A small text-conditioned image diffusion model, trained from scratch.
Model: 15.6M parameters, 32-pixel images, arch dit, text encoder width 128, text encoder layers 8, text encoder norm layernorm, text encoder activation relu, text encoder moe top_k, text encoder num experts 8, norm layernorm, activation geglu, moe top_k, num experts 16, patch size [4, 4], layers 14, width 192.
Training: adamw at rate 0.0015, 6200 steps, batches of 128.
Rows from block 2 of the denoiser of a small text-conditioned image diffusion model, named by matrix and row number. Rows with one number within an expert belong to one neuron, the router's apart. Each number is 128 + 32 x the weight over its row's rms, rounded and kept within 0 to 255. All counts start at 0. Numbers have three digits each.
Before each expert's rows are labels from the 100 images, of 14976 (inputs lightly noised), where the router gives the expert most weight on average: "patch colour" is the nearest of a few named colours to the mean colour under the peak. Only what is clearly more common there than usual is listed. The data: regions of photos with short descriptions (Visual Genome). In brackets: how many of the 100, against the usual share in percent.
# router: router (model.blocks.2.mlp.router.weight, 16x192), inputs 96-191
# gate: expert gate (model.blocks.2.mlp.gate, 16x48x192), inputs 96-191
# up: expert up (model.blocks.2.mlp.up, 16x48x192), inputs 96-191
# down: expert down (model.blocks.2.mlp.down, 16x192x48, transposed), outputs 96-191

# expert 7
patch colour: grey (72 vs 35.7)
router.7:164115144109078126182142129107141112126113125136206101180098121143123134126114130131142141166124150100106142184105132141116155153188114197095074121148135125164093138125138107150070084131127082097199116119093147081078099116144143181102023110172128093139171115167164112118155098156175175174
gate.0:137171092161159157119092131116103163142121081094144145134172115128114127169143124151081123059118130158195132098171099137169140112096077059131184161137115174098084176109128149121142132125140134120082146078201137198161118093055097122120174148125190092120108134125112130081120174096067105126
up.0:114153080129170182102086122156090125159128099170146157070166122181128098170142129174125097077093135135166092095167118156111131081076110082148138135094134180117113144133165152113158133129174125151095139057194138130161159112127142157166137136115144117075125098083076139157126142107080070095
down.0:176092169114139120150130121095180134061120137152094111093142141134140160146178109172136115068133110136104107066146119134115133103130083169059177141132145202160124149072203145125168093107125160123159076129160152063118172150172150133150108089104134142142068149153114165140127173149082150159
gate.1:137194103084086068137101084203099117138133155171130135113072130158080121188119153145110083099092161097131105101116105159129106116142126148184147125103119155067128103108131177121174150148173120129145159155167150135141099082121111113153116163113159072094096131106123099133157186084119113096
up.1:181187153132065060146174121155141093086098173197148140091083128127126107117151109181114134133142099111097140082145171117120119143106133182166155161120138161099115060116130178123103159084126075176099139179111128099209104149166113135139128139113138142116080124124134108128135136140133132156
down.1:090149103136124121103132157149118101107108119137151100140155141159183135081102135120149158056147085144073157156182117096119107132104139132160153180097093109113161110087244118100098156136075104126113099086137069066119134117133149116124117162120155113147140122159165086122135132117134141117
gate.2:110074114180151144135118161153129202150094151149151095143086117107046176087099129122156143081143122084128109091173177141094149138155115152132123144125103136148141120126147062133122115134085144129096079106075170096122106135147174136119094073233122145166108126133110203126115072090083094102
up.2:139156122094197075105130119084141069069130089057136136102208145113151129133140152142129111193170146147135138158101126105142063135135125104134140121115104151085151190103131143130135130096210116143125124128162081130137147131129094127136151186123126160082214137088128084153150151129152154133
down.2:117128116173157123155147139148104150169081172107143157118151158117081129109161169135132138194156134090145143114091178116137126109156137148124112110097080144131095145132161083136152150145136143126109146158110043127151083138087144171125123170076097136141211138113188105127148133114133167124
gate.3:147153153099078083154135156056104110176137155171130176174084161116125170145139099066138125092072147179124106117103111160139158141121098156138130107107154098106099092141140131087117143128090125155166182156114172131153136116143118093110087177092173120128127112129127070090180125159104153140
up.3:097204155129101062104138130128100072099134152141065115076122130160146094147115129220138101111147108164087113109112115128119112130101113170160151130127138155074134103107109251120156185097166078092138203157185096116143122109090148184102166134073157097173125136084147089132160096124142094086
down.3:111116010171154072075162176164136163179134095164150161158146114172111160161120166159104121082133118112076129155081180056174121184139163115198128146127068177100148130111211147102081149130125077147174144100155055075149164112112111147075081144126125089153135115157167159106154111085131098124
gate.4:086143101141136114145128094158098118131149145131124139057110093137087123143093159145135114099115152088156118086106117081133169140149160121148112101120092103165169100154089080137150108164084133104168143110121115133113154018098174135143124119027151086140088128163199124130124183130086148100
up.4:160123141120090151120152146137154135111096117152141149237140180137182130123158099101115121158130109176116136153119159154135103109080111131092144145129161150117079094118164155130080133086182103150108103147128126134120107254177102128111138112255134150128128116124076120126130079129167116165
down.4:115132193100168131145110151123134107146103134100118141063110167123185137156113092161140133109184101135119143143109141112123144128086129082096068160122171095064072126137095103115166162120146124066120104100131100109134139218099150130143093129071107136088124106095215148107172169122156154138
gate.5:171133118152064097182136096177128071133151192173151225138083133157095149114120153156115159161136087047126078120141142135112176155107107143145142098138121160150086088137112079138091095070134134141072141148115136076059127161118109127137076154126156181117061096169111142125129129150167151163
up.5:135076133130155112102119128088122122087111112125126166113190097098101049128152124087104133119176120107120123113148125146147110127154178090068123151127121116147113155107198182077115131111201148189143116110175092124152116132140102123173127120161132164153191123075093129150133165162180127116
down.5:125117151138039115092138135154115125196108136109105104120050108082071121096137094124157184137138126087218117111073149155086127113136118120106143101147174102145161155134070065117145177131180147109134150097135137176087109109138173123106141136078108140098091201134108138097188159141105079120
gate.6:037192135153117130140215057129174095070107140142135141131090104147139121111149132141129183117159178115108127121099102124106117101105106126167163118182140112117136140112051136138087153112080103085170101191071122117121139128189119100091124104126107127162123105148165132139131135143122122113
up.6:106160123134120176137180091114125091097132142147171179150105093211101090112144096096112157147133138124103092098114146128113107158095074094140094088154179190132097112154093135092068105066166116128198057170126128110095163109164085119133105132144162140092148102127229127132125112159101174152
down.6:186167136138142154130108109058130045102113121138165104140137137070133114163129171123139135153087151124134140161210116092102143101112072082123145105170139134125129119175155140122165152114121196177096053059143142128083184128117136108179127178164079137073132128172074115144100128167110117130
gate.7:115091124123130092129149120104086118130119117098160104195125128193116034126099184130126161143128145145107137143141164129127108128131080155091095101133144162168100136082131125150089115101191155136173118175180114116137136129147105170090113165231132150095171116113145188142121118142162175148
up.7:117108122117122197125108117119150172112106114169155113140147150148076084142138130081123108106134107095111125064125176195125152111094163104129105134162104181147101113139114140122118134119155132165125097116156162161100137125153098093185124101194159155069092123129114165117057100132134096141
down.7:101206138107071149107121109142142132068085126168099148162155121067071076151139158079155144197145146094123111092119134086067135150114123146132134165134173117122131147141141146153153122120138197118165106146128159093089124044141121091096168182201113172132105154112151128128125128189128125102
gate.8:111093148173138140095092143112146234129110110109103000132146096163165096193154135129137066142122168140113154142141146087158114069104107134120143196161090130146161118104117118170195120162117126102119090120131086126176057155119139120138163112150117099133091147145059140126094089137140117121
up.8:126104138153129149129150170122135181128127126137104017123121058126160119171153132112136119164111118110071170156131148104161129097125088137096115165168102094170120161116140094161174105124089122157128118126082069103155042111105141086136101145127112135148099132135159148121126115165154146155
down.8:099120143173132095117124184113112181166068200085143192112118099115135091170125118091122090133117117090100096179134138101151145156108117112116122159165153116178130133143161159111085119132067190130125173118143070108195134171105129124154099143100149106148157112096151122138121111145117081080
gate.9:129154139101102093148118121131095089076092166142112132142150122171133124122143116160163142154092139150089086208123145090135140175143103115133072135147156165149141119120159101099094110080157030158154100155102132103110090122081118150132132117117144101116123159166117139095110085124108163209
up.9:125129124107154102151122068208114134095072119079094135117128071144174062132145107165149161150111141104126156168119111073151116156173131099156119180147079147163151146108134085077105113145105067113120105194126106120082076104119104141116144081128136094108123161193102133130106153074134159185
down.9:140116151097176096145112125096128121114088147067128158074132095090167100117117115156155122094089118139118124072124125134123154074111082137121179112089123093135152124157178119119162084119133183097121137048156105125163158158128178114175135130087124093138152150204134098153125117129127060195

# expert 8
patch colour: cyan (32 vs 1)
router.8:170118134120068119116172151122093086123151111139151125105151167058111073124147112111142099133122099094108086132077157123188195143074178144145162155120157123096122171186114150192090166177126152171149143126081116135143113114073124085164076199078134122143148138066142086116112108148163125169
gate.0:179116130124078122153158153164142164174175143140152065173065143135098161140103143116188118110143154082152122147152128117102162110089086129138107136050165142070133106142079155163123141153129183096170103103127178104081162110133166147111142139147099138092121128098177110075131151108111106106
up.0:073088104159165107121086147160103116174108173127086106146090081147159131119097160147171142086105112147163134136132154108090132147161086145160135127136100115154168123111177100136146124141085032107076139138112114131095130109125147166080130055147126092164107150177176171105138061116114150127
down.0:135089154133091110193157144198148122199106129105110125138127097126139119108196089067054095173109138144168136144115095122170161112136104132120111106151157131112101168111091167177144083109155135103107123158113130127131221121158095151116120134124121113065170132146111155138162143088147123156
gate.1:126119147191072062145159143120158157074160141168158154180096134166074156043136048103132154086153146080077084063157154178113184115130141170110183103141173136153133100133102124104123127090087140142106109150083118069120120139164164142124104138137119134163094101132077151115106073146149089151
up.1:105118159228131122120143193133179138120145103095199108182131158136056140068099075114176145085146171100110070035137185166117133090140109140123178124114108131139129174113128121119110159143100159149103140114054171119128105117170171135139100119162129139096156109099075171127108106117120106119
down.1:116103119165092136120117182089072180096164133100125101129162153136094084064142073139165115122150145189084130161094139124118132162120093159093091091104106104072127162142128140116176070101081123091068137106202155181098132117074093105148148106161155112097078174136184124112099089087116162091
gate.2:123088104140145160135123083088122151140103133120213116185129129125103145166123141144166134098128161152131111186190160090104129118122084095131108183118126168116120161144090127127120117133158188142112024050145150094119116149142158086147122148235102112120131138121047138141111115082107100082
up.2:125137141153092142128184061105125126111119161138200120154106148115142086167110129121114107147134113131095129205162180108131112133119109125116090182144128110096083095112102157106099127127184214174174079133143105106146094154167132078148097192166123132105159102098147121140135156131121120125
down.2:111085132094113138151069105086145134112136130146057101103123159135126124139147082137102134134116111148189079079077127108120137088132099113141149133098098138154100118150127081105078053098155074110089090212109160143167128125135134151141146122075123071114156152161155124112115150095079178120
gate.3:112183175072125104123140119121074135127115097099108121063189121150121071176153127181157129083101163156145102096085075113153119121113148064173149171108100174089146166138102158116105147146155169151148123133155123160126109149107076112164166127092198141115125152114093098132105113126161082143
up.3:185078184160198196108107165132116129163118097101139129135120134047150120147168093118123115202118062148158139229172113106153063134147099137111096150108102103110124175118157138127137127127119103146121142091130128131197154135103155136110155174154086103096179134109096162102143137119132163181
down.3:123095133136111103120114139203131121108153135162132099130168143189109159080141113124114116103181095043135121110089146122136086144154106177107134133130119236120102156099119147145126113144111164113111104169147085098137128076110102158198138082103197114084144158142155106153150125109166145162
gate.4:123154105119155189132117154094139115157077162121187153141137118162150053064145136113075096107105098183142144114054163132082122037081199094131129188123100221137134176141122140114140092145126095111124145047151118118120122090125132122178080091169112117112132122136091128147104130144140142128
up.4:127105147098211114096103133134098175142180093087046121127168132132109180199157124149160119120140155103168113156203089112144094180136079088120103086074106091098178133102187136095117146113136148146144113142175133170113149140144126151090237148142153145159142185117123150090140125096131137106
down.4:178184156172158139091116093205125100077099115120134081114112137133114149106153134107166151090178118057082102142130109076085139122116127143141116152048144102080130118114171146164151168157156121103091139127122112127143068142115082126105155115112197181180121121088144115167132117193182164125
gate.5:084107142107142193073144142143145150131114154131120116142129078133099107128136181102133135102113114089163116131087078150110129071077124095101084118133120111134119187211080116070113142169114177131147151110128130182081130129116135082134109146116127147083105135122071154115151123139090205118
up.5:140170100158146147142086134124108109106136061076084160132172195141158180174140064131125102127142146179110123087163181139168112170180121119146171110136121170115110116085164150177134127046149086135087116105160150139151171141140147155123171119131189134107134120122177125133087107104157044124
down.5:092140096172135082153148081174108129126127199153171120123131189121120164165147110146140114114140105125123092148061193124089118097181130156151109141115119125144155080102152115155130109074082160171132054123099052142146150112105111089126073133130116155174121109138090138137096151151166185144
gate.6:078127186162124179116144221175121105108130136114151089078147154075121139113101178123140106133124100075117110145129207104105129132089134155123137236154123088149119138145127136111115156199142134135111132156112080145153061140108194099125137145108080151137107115123145147129131088104116179148
up.6:040134116134142184096220226140168127122102099102154123166142110172102153110118177118129111129114178128114126119184126154091090089097108151090149152162165128130114143102113128101126169135105133131159153129089139123076077186141186116096111149148085180142164123097167162096143156088139165086
down.6:181134112141098151158086229092098199110143089126138153108139095123124154110139179137141144138085138167124155141104099146141138192108145133145114138163105096131149153113099155092102146128155153121154177133160062106107144173165082128162138123126191124147123121110122107161146110105119072137
gate.7:126076164163107153125139097199118116066132141107170109071124208090150084095117145141122116149194043051101099151113205101122145111077121137125146187141096111134102137178125127121106142188167129134116141172132095133152097083152117115148131104122062121110097112143117167156077112126143085157
up.7:137051152154139093118142093147102148127170128110136153117122165058162084060115134141104139129182077087131106167156207079153138126115084130081134149107102056120122125167143134135143144174198141128106170145119107117145130091162129141128152152148066110112121120135111176145105099139150090121
down.7:113051144100137190126159053088127103142170097138108085173120139193148110110141078105122120132207089084138150099132160169155138112107122155176125164136111137133108144105110122140133138155156152180127202077137177155168153128105143131143097182089175087080127128165112074083127148138122214112
gate.8:156116089161111180120202105151147096110117112129172115127109126202082078139129148097139117130133131033110124123146129151083148114039132102125117089131142175147111148150092100129073153106122158137218146174112111120089089061142097094133067137129138176104159122113184126102125154125146152149
up.8:072051101169132102153081188038104130167115156158130134095109110094135179101074159167150169099101088185160147124155164117126144116103114144106145195113119150175138151105112102134142065161120151069069163087119165050150121160148173118098154136167073114162113147144118147122140094156081155070
down.8:157127163110119074186193156140125151183138126123164120158170119140160193110173125099115094155082127183191090138111135106151162126182126157120072128156153176134135142140179151163094105124151143172053101141134131090157101140123075083143061125099142086103192131166172092123146169151103147141
gate.9:224118154121164072141134141118105071173167131095131174092158121062131132175141073094142142124137078130140119140107137146165095203167162114121119131073152116059111195154124125113101142114147110166139155140099114105132177103120070119120087133100136134077168158120182123135148188140153127148
up.9:100136114097032162170152133116130129126129190207097163095121105135133113117130137151095091141130100148148111173082117095116192089074111107113102120157136114146129066126142112104092092118107131092125049111125131117122096140120118174112164120139112081134069126180125125124129033148096121145
down.9:129120049139112152103124179129204092196142089180139107146083142146138101157096104120147186171096106114093128116128120140161155133146143159064128127175113167121140070103181096133088175156160130156080083091116168168093124087088130114152103147145133077176133156137148137119121200095093122107

# expert 12
patch colour: black (93 vs 11.8)
router.12:107141139084217113066147103189114112157113177131122118123119174076081125128124074176098073147146119095176161084130106102121050112126104084141162112039092114043139077113140165120129161119160120131111078141146123152093122072135125122186158154127112153114160140090092128156149112048153094097
gate.0:120118127122190177066100134106123222173126101081092123131154157104117098179110100111117088139116098172165144159133127116124070094138133081087132127113071125097152171115075203209074148149162145117110123077132139179157136117113117113145168151155144162091165139111091187146079090119157091103
up.0:071099101120156107096099110124104228148096139125091069107121133127141133197083139148168130133118146158132166155182097088140109089106102101111127202123092169129142117103097181162152116144153185046136125121192132116128129123143175115130194146124085097195118153152109146125069083090133128111
down.0:120130190148090117048123120078118140108154141112095100109115137124109110052116125144139131121143155160048149167135127110091175130133132098129092102105153162137178129134100167125184122096127138154091078133160173091142147122111102135076144165214105153109077230103127124060103111155136142136
gate.1:177099162187133174110143141128089166133172136126088110082121097094149153134179086106112165136114107121209152186135108145108121144115154118106164177137131094151134124165139094111128132141049129138072124150108131135114094105060114148075142095073147134126120119148175171142139158133131141137
up.1:069166041112161064121148169112157093100111141083147131097137136143076105107068123195133070130166166126091115090134151098159134143148140107167122097105093139113150129107131123144180117141195133098202141093102132122116169037142192153180131152102109102152158101097178102138125206111124110079
down.1:174138098074128094140127142146112110130122112123077118069157155132097111139191159126111192153200137152092128155127176113165111171135117153124165091121142097106117118180096131133103118146239124134197123162123095106128078117089115161065166132092136123110144177096141164142124133117134116101
gate.2:097105091107155129091125115158155095151094081102122094182135130102129076122127191080130162085120161102132178106071156138060094128138127094118153134111147084098136129071091193157114117178146105144130146193109113131132116122177101092115068077090145168177153104088108102159101097144155139118
up.2:143137174101082117194081152112093150121156158167152155130103130208157161146125128105147114156114130094095107126129111115161189156127159145159105113156127183213109091155163021123158112133097106131176126102159167123083125100103143143180118125117142106084074145177151139094127186125095111145
down.2:130114058138191115197123140175117108118156154114122129125176132159126104153113153157140128137087126123166139099116110156117118130126135148139134126135100129160106105121090122109141159140109125084170149144109132179108105134127166134146144125120111129196178128182115137188140197111065112114
gate.3:059148184139135154107193078130136144126136179139143213176123116137122074110103147138094181134117133149151097097120153135157114081119133085133191088180110113158127090102021118164086145091111174132084118128081061122138133106146154098142130137138085121163097124170157177150085099127148090115
up.3:147112132167134127133152179119144205141147129128142041095113118118087145120173143096098148180132150111092151226152129064111131156153126162117079152119100075170144156086150131118161106152126173110138075157126127095181076172166160105118109166196094133145144119114128174117143095157121175126
down.3:083110155166158109139101172137114203143154148108109196152170104083086124143060108148119129099137119100068109062141139185119166111125133184122144127115171141170151138136128198116086079156117113137171094117146156082152181164101071144117169140084156132109110151114144097155114119126099034139
gate.4:139180141123122180126141169132125197166117176146119130159108090189104143167160120118131175142088145128102090165148093129173142100144102130174109145139121162166143121130108094132166101132076135103128089108141145089146087135093143113181142143153114099128070138158161174103101131047096120150
up.4:121212140111173141102172129059173112090103122058080151137177136133076126090158098168133144136179127182088121082142108190137084132156114143169174132131090108095129177120117134080165155132139144129115122097147104133138117157141175133181162158114134175107181115066112120164118176110167094085
down.4:120186110114189149161088143089119132012114120093140100129172090074121139174088141128142048177095146083132135093094128144142124121116129132129127135113108111148096176149117191075105128133123130096149142168072123106123095128175105140145138130120141119157229098157100120156105102172089086155
gate.5:109097111103131131139058117162098182151106150165176113169109122186118132173161139113138170142125151109097141116073102128104141107164101129146107133136138183168124069146099096195133095150097085109149091141114148141100130091111153150182067070143156121125114114137083183118082117063155104135
up.5:107120126053154105147127064103152107097106101082176097161158129155127158130156132176136166159181132178090151104072088130132110103138097127124148116108110180082137155123136153117162117090140133093112081097124131141113161113112167151160140145162078165116166142102068134141112182077158097084
down.5:154129134077117124112171107104130155076125148134069163119172117062106172155116139132166073131120117115056097108131117156122113113169102109124144100119099094114134162133116157097150138101128164162150141146108098165118090073175101126108115143108141135142108134158192068167087148187122137111
gate.6:141094095168137088150093163148129166122146160162132126134100116189108161075141105117125153126127130070115121148126113145083123172169177142071138129156147116184116140185108077179135096113079115100094118142108133088084130155106075216109082089124138101113130105143143196153123095133151112138
up.6:145127110093141167120163116118115101133165108117086126118151169151167090113156075156064104166123091224146120144134106104120085107109169123088125107100122121080105131134141197123102149103185158132111122098174131146124121170085113170077164200140090137091152162134109107127122149128144137131
down.6:143141117113123130108089133137084076148121134091165117191167129136155092108066137149113170157113128104190126131148095119098119147078184053091142130152131114091103128117104138140140135098131147110150153157118093139112077124113185076156088118140146142121098132122146122159185111167140146127
gate.7:117088125178144099131076153148129141129124166135119129155118097118071104124160100125082178114159152088087138074119147091085131146174097128132101151132154178135126115172139105153150117092129076163115059163075120125136141095171153114148066060108196169101135108110068199153131125116145141126
up.7:119155158111130136126136123097116036124137105099132118115143151054146145115108134113168106121105113153151141158165143146162116118082127130130149130120118072103129154097165157053126161157120161127106184120168117135181135136127107054108167176082090136131141136112178049122172147157108129122
down.7:114171133094133135145092141088145116134125138109129101144152126136176118113160125135197154143117117149197173089118113095134091157075153151111066123164124137119086151141108159104144137187072120120168172144072119163154118162158166140171105046144160109134180126128037203136122106110113125157
gate.8:151136105111114118146094098153147088132126130152204145216124141169098137089138154039177147088116185057086110099129149138085167127133139127178126125139160131155124085101172104117148110130114112169153116148119125130107110097141130090190043075111134124161124109113105105126120128134113114124
up.8:111114162157114103109161162162107140118137162174045118013105084092155112149131082195080094176144047132139142153117086130163135123115116135077116118128130124133131117135112144152092137129141094090138158159118123110124137142110115161074173158138129139129106133148159152103146105162127132163
down.8:124128160141119104106099149211176104164131090147180138204136083151155090142140086065073132117184055075125092103153040090184128155116120130112147120137148152148133126128134083132142134140149129128134084120138138086131113122145130081168105093180130148112139138116131107145170088072136137155
gate.9:138159106129188153134142187112094140191115085032192165141157121216105153115106098168176166093127116188170127116144157156113090151127105134172161103077099178087164216111108100164135137131109099108144129085121150133104118091127141195090111099166109127129178155136166135132138159088100144087
up.9:105111157124126115116100155126140172109130142152154151136112192103140204092118078161141165136130129144084135097166130091134143127131155143130150181129107126121134095176133187105182129141129199088096186093145125107113055137112199083142166170117070066193102160144095110152046067105125141093
down.9:129121064159111151121161081041113127078092153096144144102120109118122085143118163118113092135164140183042160111146139130090107112158116116137160185078153141164135188112099139094196125106170159106145139113152115142091175121106148157197122156154098149104152175154099121136161074152135131148

# expert 0
patch colour: red (80 vs 0.7)
router.0:169135167142141149137136169118103158146149147131115135136150148180154113152116156122159114094152096121088099173139118169110131129071121099088087102127154176094089103131108114037147130113168100175162125116190114077094170102147111181114139090160121106105083136166107142117103184138087198087
gate.0:141089154123246167085127090086108127119078081051105146131178128075146087200163129142132130158148126173142140170148152127146055086155135078113114156136022162132139160130130157171089152110137149118102137109136171200188149110142128129097142128165113139073176131134089198154102145103144148133
up.0:146157142181128190146179100085179080139128150136160098146123103192088140119124164094149137090098132102115124088072191162090138144136134135152113080156137109176131166108154084108068136101098084127163062097098122109101089072113153100143027061145156163126176109154217133136146103193093154139
down.0:101182138094186077103154138161117154142141118136169179149094105113169156134171081095111177113149099116108088139097109133162160128134141115150107183055143116106160126136132155129089128162046096150147188118091117145158106163126102105074058040099181080161078099132205131138113129127142178149
gate.1:140084153124107023158167079087116076152167107161157141098144166104110188084149183182121080116161085129105163076105112108123162142117187134092128118052161137091099144122139124070094108103163115151142147162123111077110128139120161125106121163131100155110106148143143135135141165191093140124
up.1:124149094152142139132150129118197117106114110095158106147125113096180136087124116100144145143114186133152162126170164137108107152114134140148132121177086075124141133126175092134126139125094121153126162157084094155127154143155117071118114101122115115167187116112151069117170163155146146107
down.1:151126163143104174132117153217130154160133084126149087123111111048151111103137134155156164140130122116095213146093061136127110093123150075141115139104102074113152089103128119086140111128119126155093100145098040140077145114165152094169100104119160121167132123144127137169025132084145152166
gate.2:036146121202127147104130099202162131113105146148132058163128168116172222090147180124108074146118208101138118145083110191120135094100151083088154189131085168112148090138108115143160114123115094108125149212148120137116170176105150109121133138144113104115098128132153167116119145066121114123
up.2:072126115195162085179102110165136135135118078093182110092150168117139197093142187172150109168126204085169150137102102142118131108126170086111128194101120146116136153077151078120114085081141084165124145174159107073122124172114146126135120096148126095122131151134103152125129181099099133141
down.2:179127176184123118135115102114093108089119144147100162122088190150184215094075154187122142123130195108124103131158123111137131164114169087090104193119137114115133134136123133145105120152153152103160175066081171120115138167123111146116129127087094119130101100175139130134131093164125146124
gate.3:111173132111121125082104112157118120142087181150090161095111134173101119116148139158073042054117124131120119034158113173136140104083172101193185174133122177125139122136093129098142174164130068071140157141127153081116109149117138119158169101096160111147100136159098127085128112110098089102
up.3:109200142144138156098112123143152154126105123105087147134147117250114091122107115170086082071116119138121086028125087179136127077129148070138157110128116192127109158111129125123098149082137101134148112102166171131097111153121115162147138090168193104103139131136115157121069159098123089142
down.3:131166116126136129090172096098139136100069094162157099146082119073122099121117135103062194226125126156141130214111111087121152136083173071146069177129186071105148158122115147083119113154139149189126185107120129128141135158129090106092063164129082129108150139118165095164121114157074144088
gate.4:109179141167129106111107106168155150083096148128145038145121098118196118101124171175119035145146229090164119172081103133112119102109166104113095154134102140127130130144107141131140087109108062178127105124155095105133161134101164130158089087131133088144130113136032108094134183139108199146
up.4:137126127185122151093106119225144118120135172120141060169111066138158137125111109139095076124118164123165117180079131175107145122083110118101088102104109157124139149186130149119124106148089059147111101111150111119119175097100159136115122105166112082129136113143087130064147162073098191129
down.4:160161191170119144098163136057119109139118097128117181093081090088161161100115147102116159150101152114163147113179155143122140147066137115082154154126113127137094160108145134088091135165112144102136131105099134119117115139155118099098147181079109083163128114134181121108128109154131075137
gate.5:154118170103142137123165067188119132107128151105053060110126088163131107150173105145127148142151074138062127120094104166175092117128079127090125102117116168133117165083137141110148133114120080107134109117123145099097157107047151141143158178150134219125135148126042174089120187081162131168
up.5:129145083137135110137106181094150126129110082080177227131147165102148141117108152120101092131118184126204127143175117080102130143138174107149141151135123092096136127177116147151118122130160177148133143155142111149156110205219084130106122114107118030131151128117187087169138074159108112126
down.5:116138120147123063115158175140134128147113159127065099106132167201124122072155153144130167100108183117130158155081109121139103126113159125178088150101167153123158059073138137172127125149149089121123139133104083137132129175047137151164149115108160049121131135131078170110129150093118110142
gate.6:160071114119143066162086143179137157152147109112131172129122119137108097148089098186187127102126078085165148156101141072103126181140154109161116096087145100098129136051132073120069113063136113190106154115100152106113128074116106147148154113132150092147128160126038083119116132105123150154
up.6:130129106080105110142174111142132073163081108116131067118108125046127168077151108086122130155120139094074154124150119167129120132147124174106147155122151140114134168175136149180171142200137058058184112187063102134148105147135082099105072142103100157130200120113164129110197155126164126121
down.6:143171146124142152105110115169147091091121131112125140123104128108112146066094187177077141127138161162088137148121112144141142160147088142110144117087128101124083143052139106138090136161109121178178105095086082103098140142124086126116155122127093137144140119099050069103174177113173155131
gate.7:157090117137111129111101131160127126143170136166098097085113099098069200146164129158183179127131136104155143127201137167059129120124194150093179103129117143137102096109118135140137143106106145148020127159150119116148098111084100120122137150131092144140102137116131138128094180083128163117
up.7:152060105155163204105066112102108169147160085098072094074161127103070171165137148136134180122139095122170117108180138135108126097160165097082133101146118154167136176125135142160116114123118185148049091098158129164133090110096113126123167128168130165113135132132130193137076115119139187129
down.7:133074075135136144132155102073110133157099177137145154161117097209078166187103110099176038122113159194206107135092150094067131124143150131106089130150186140116148154154120080141152155090120091105091075102127144104161184140128141083136108140130132133104095111105092126146147150158133041091
gate.8:187081085136097185189142134122101187142135091131146108165152180162120150149137105045148106066126161079092097102202135154153186093080159086113147091134151117148114117130139152113152111112070196169148107077160152136108103148135130131176173148155134138135104092143090109085098100094129113099
up.8:100189143122169175133124062128179109104161148126067113098160065139147078133159128175085175192129082148109127165082124140102073085131092131161148075136136129079149094053155165152104154072142046130126033129115119162138118064124091125109118107133126151112137117108127171131129135127141135171
down.8:107149153178135177118169143177119134148144085110146127078109099039109109124135109114159125163145149087083140104172092147112149129110152125181113082091130103070128106137185149073160142074081125116089120174072165109085141100190130098148169137102080110167146115130149121133139081088120131166
gate.9:152161181103094029170149106084086121157181105137123137090112129150134153159140141181145123151154154138132134106152093098137129194160109178117141120105183109055108147135140152126130154112144084156141122153139098090125106122121098172059083122094173118108207146098181105118158173157119133118
up.9:111071132111163194135135164161122146154103134131159149152143108101106115183119145073106101088118102110155138121144129119146144125080105106138129180143097110158130091164131123113155124137095128139110076131107137160092125127147142093156162124155147109123076123137139184114115055047118093152
down.9:152117103143171113135134108122117134185153129146123123125113115147136128160120119122115129144073114055177082085150157109136095107124166139147157136147133180151157164141097101162115124132145120111042107161107087125193115092112143138117116111175150141103130137171125151144133105129164136158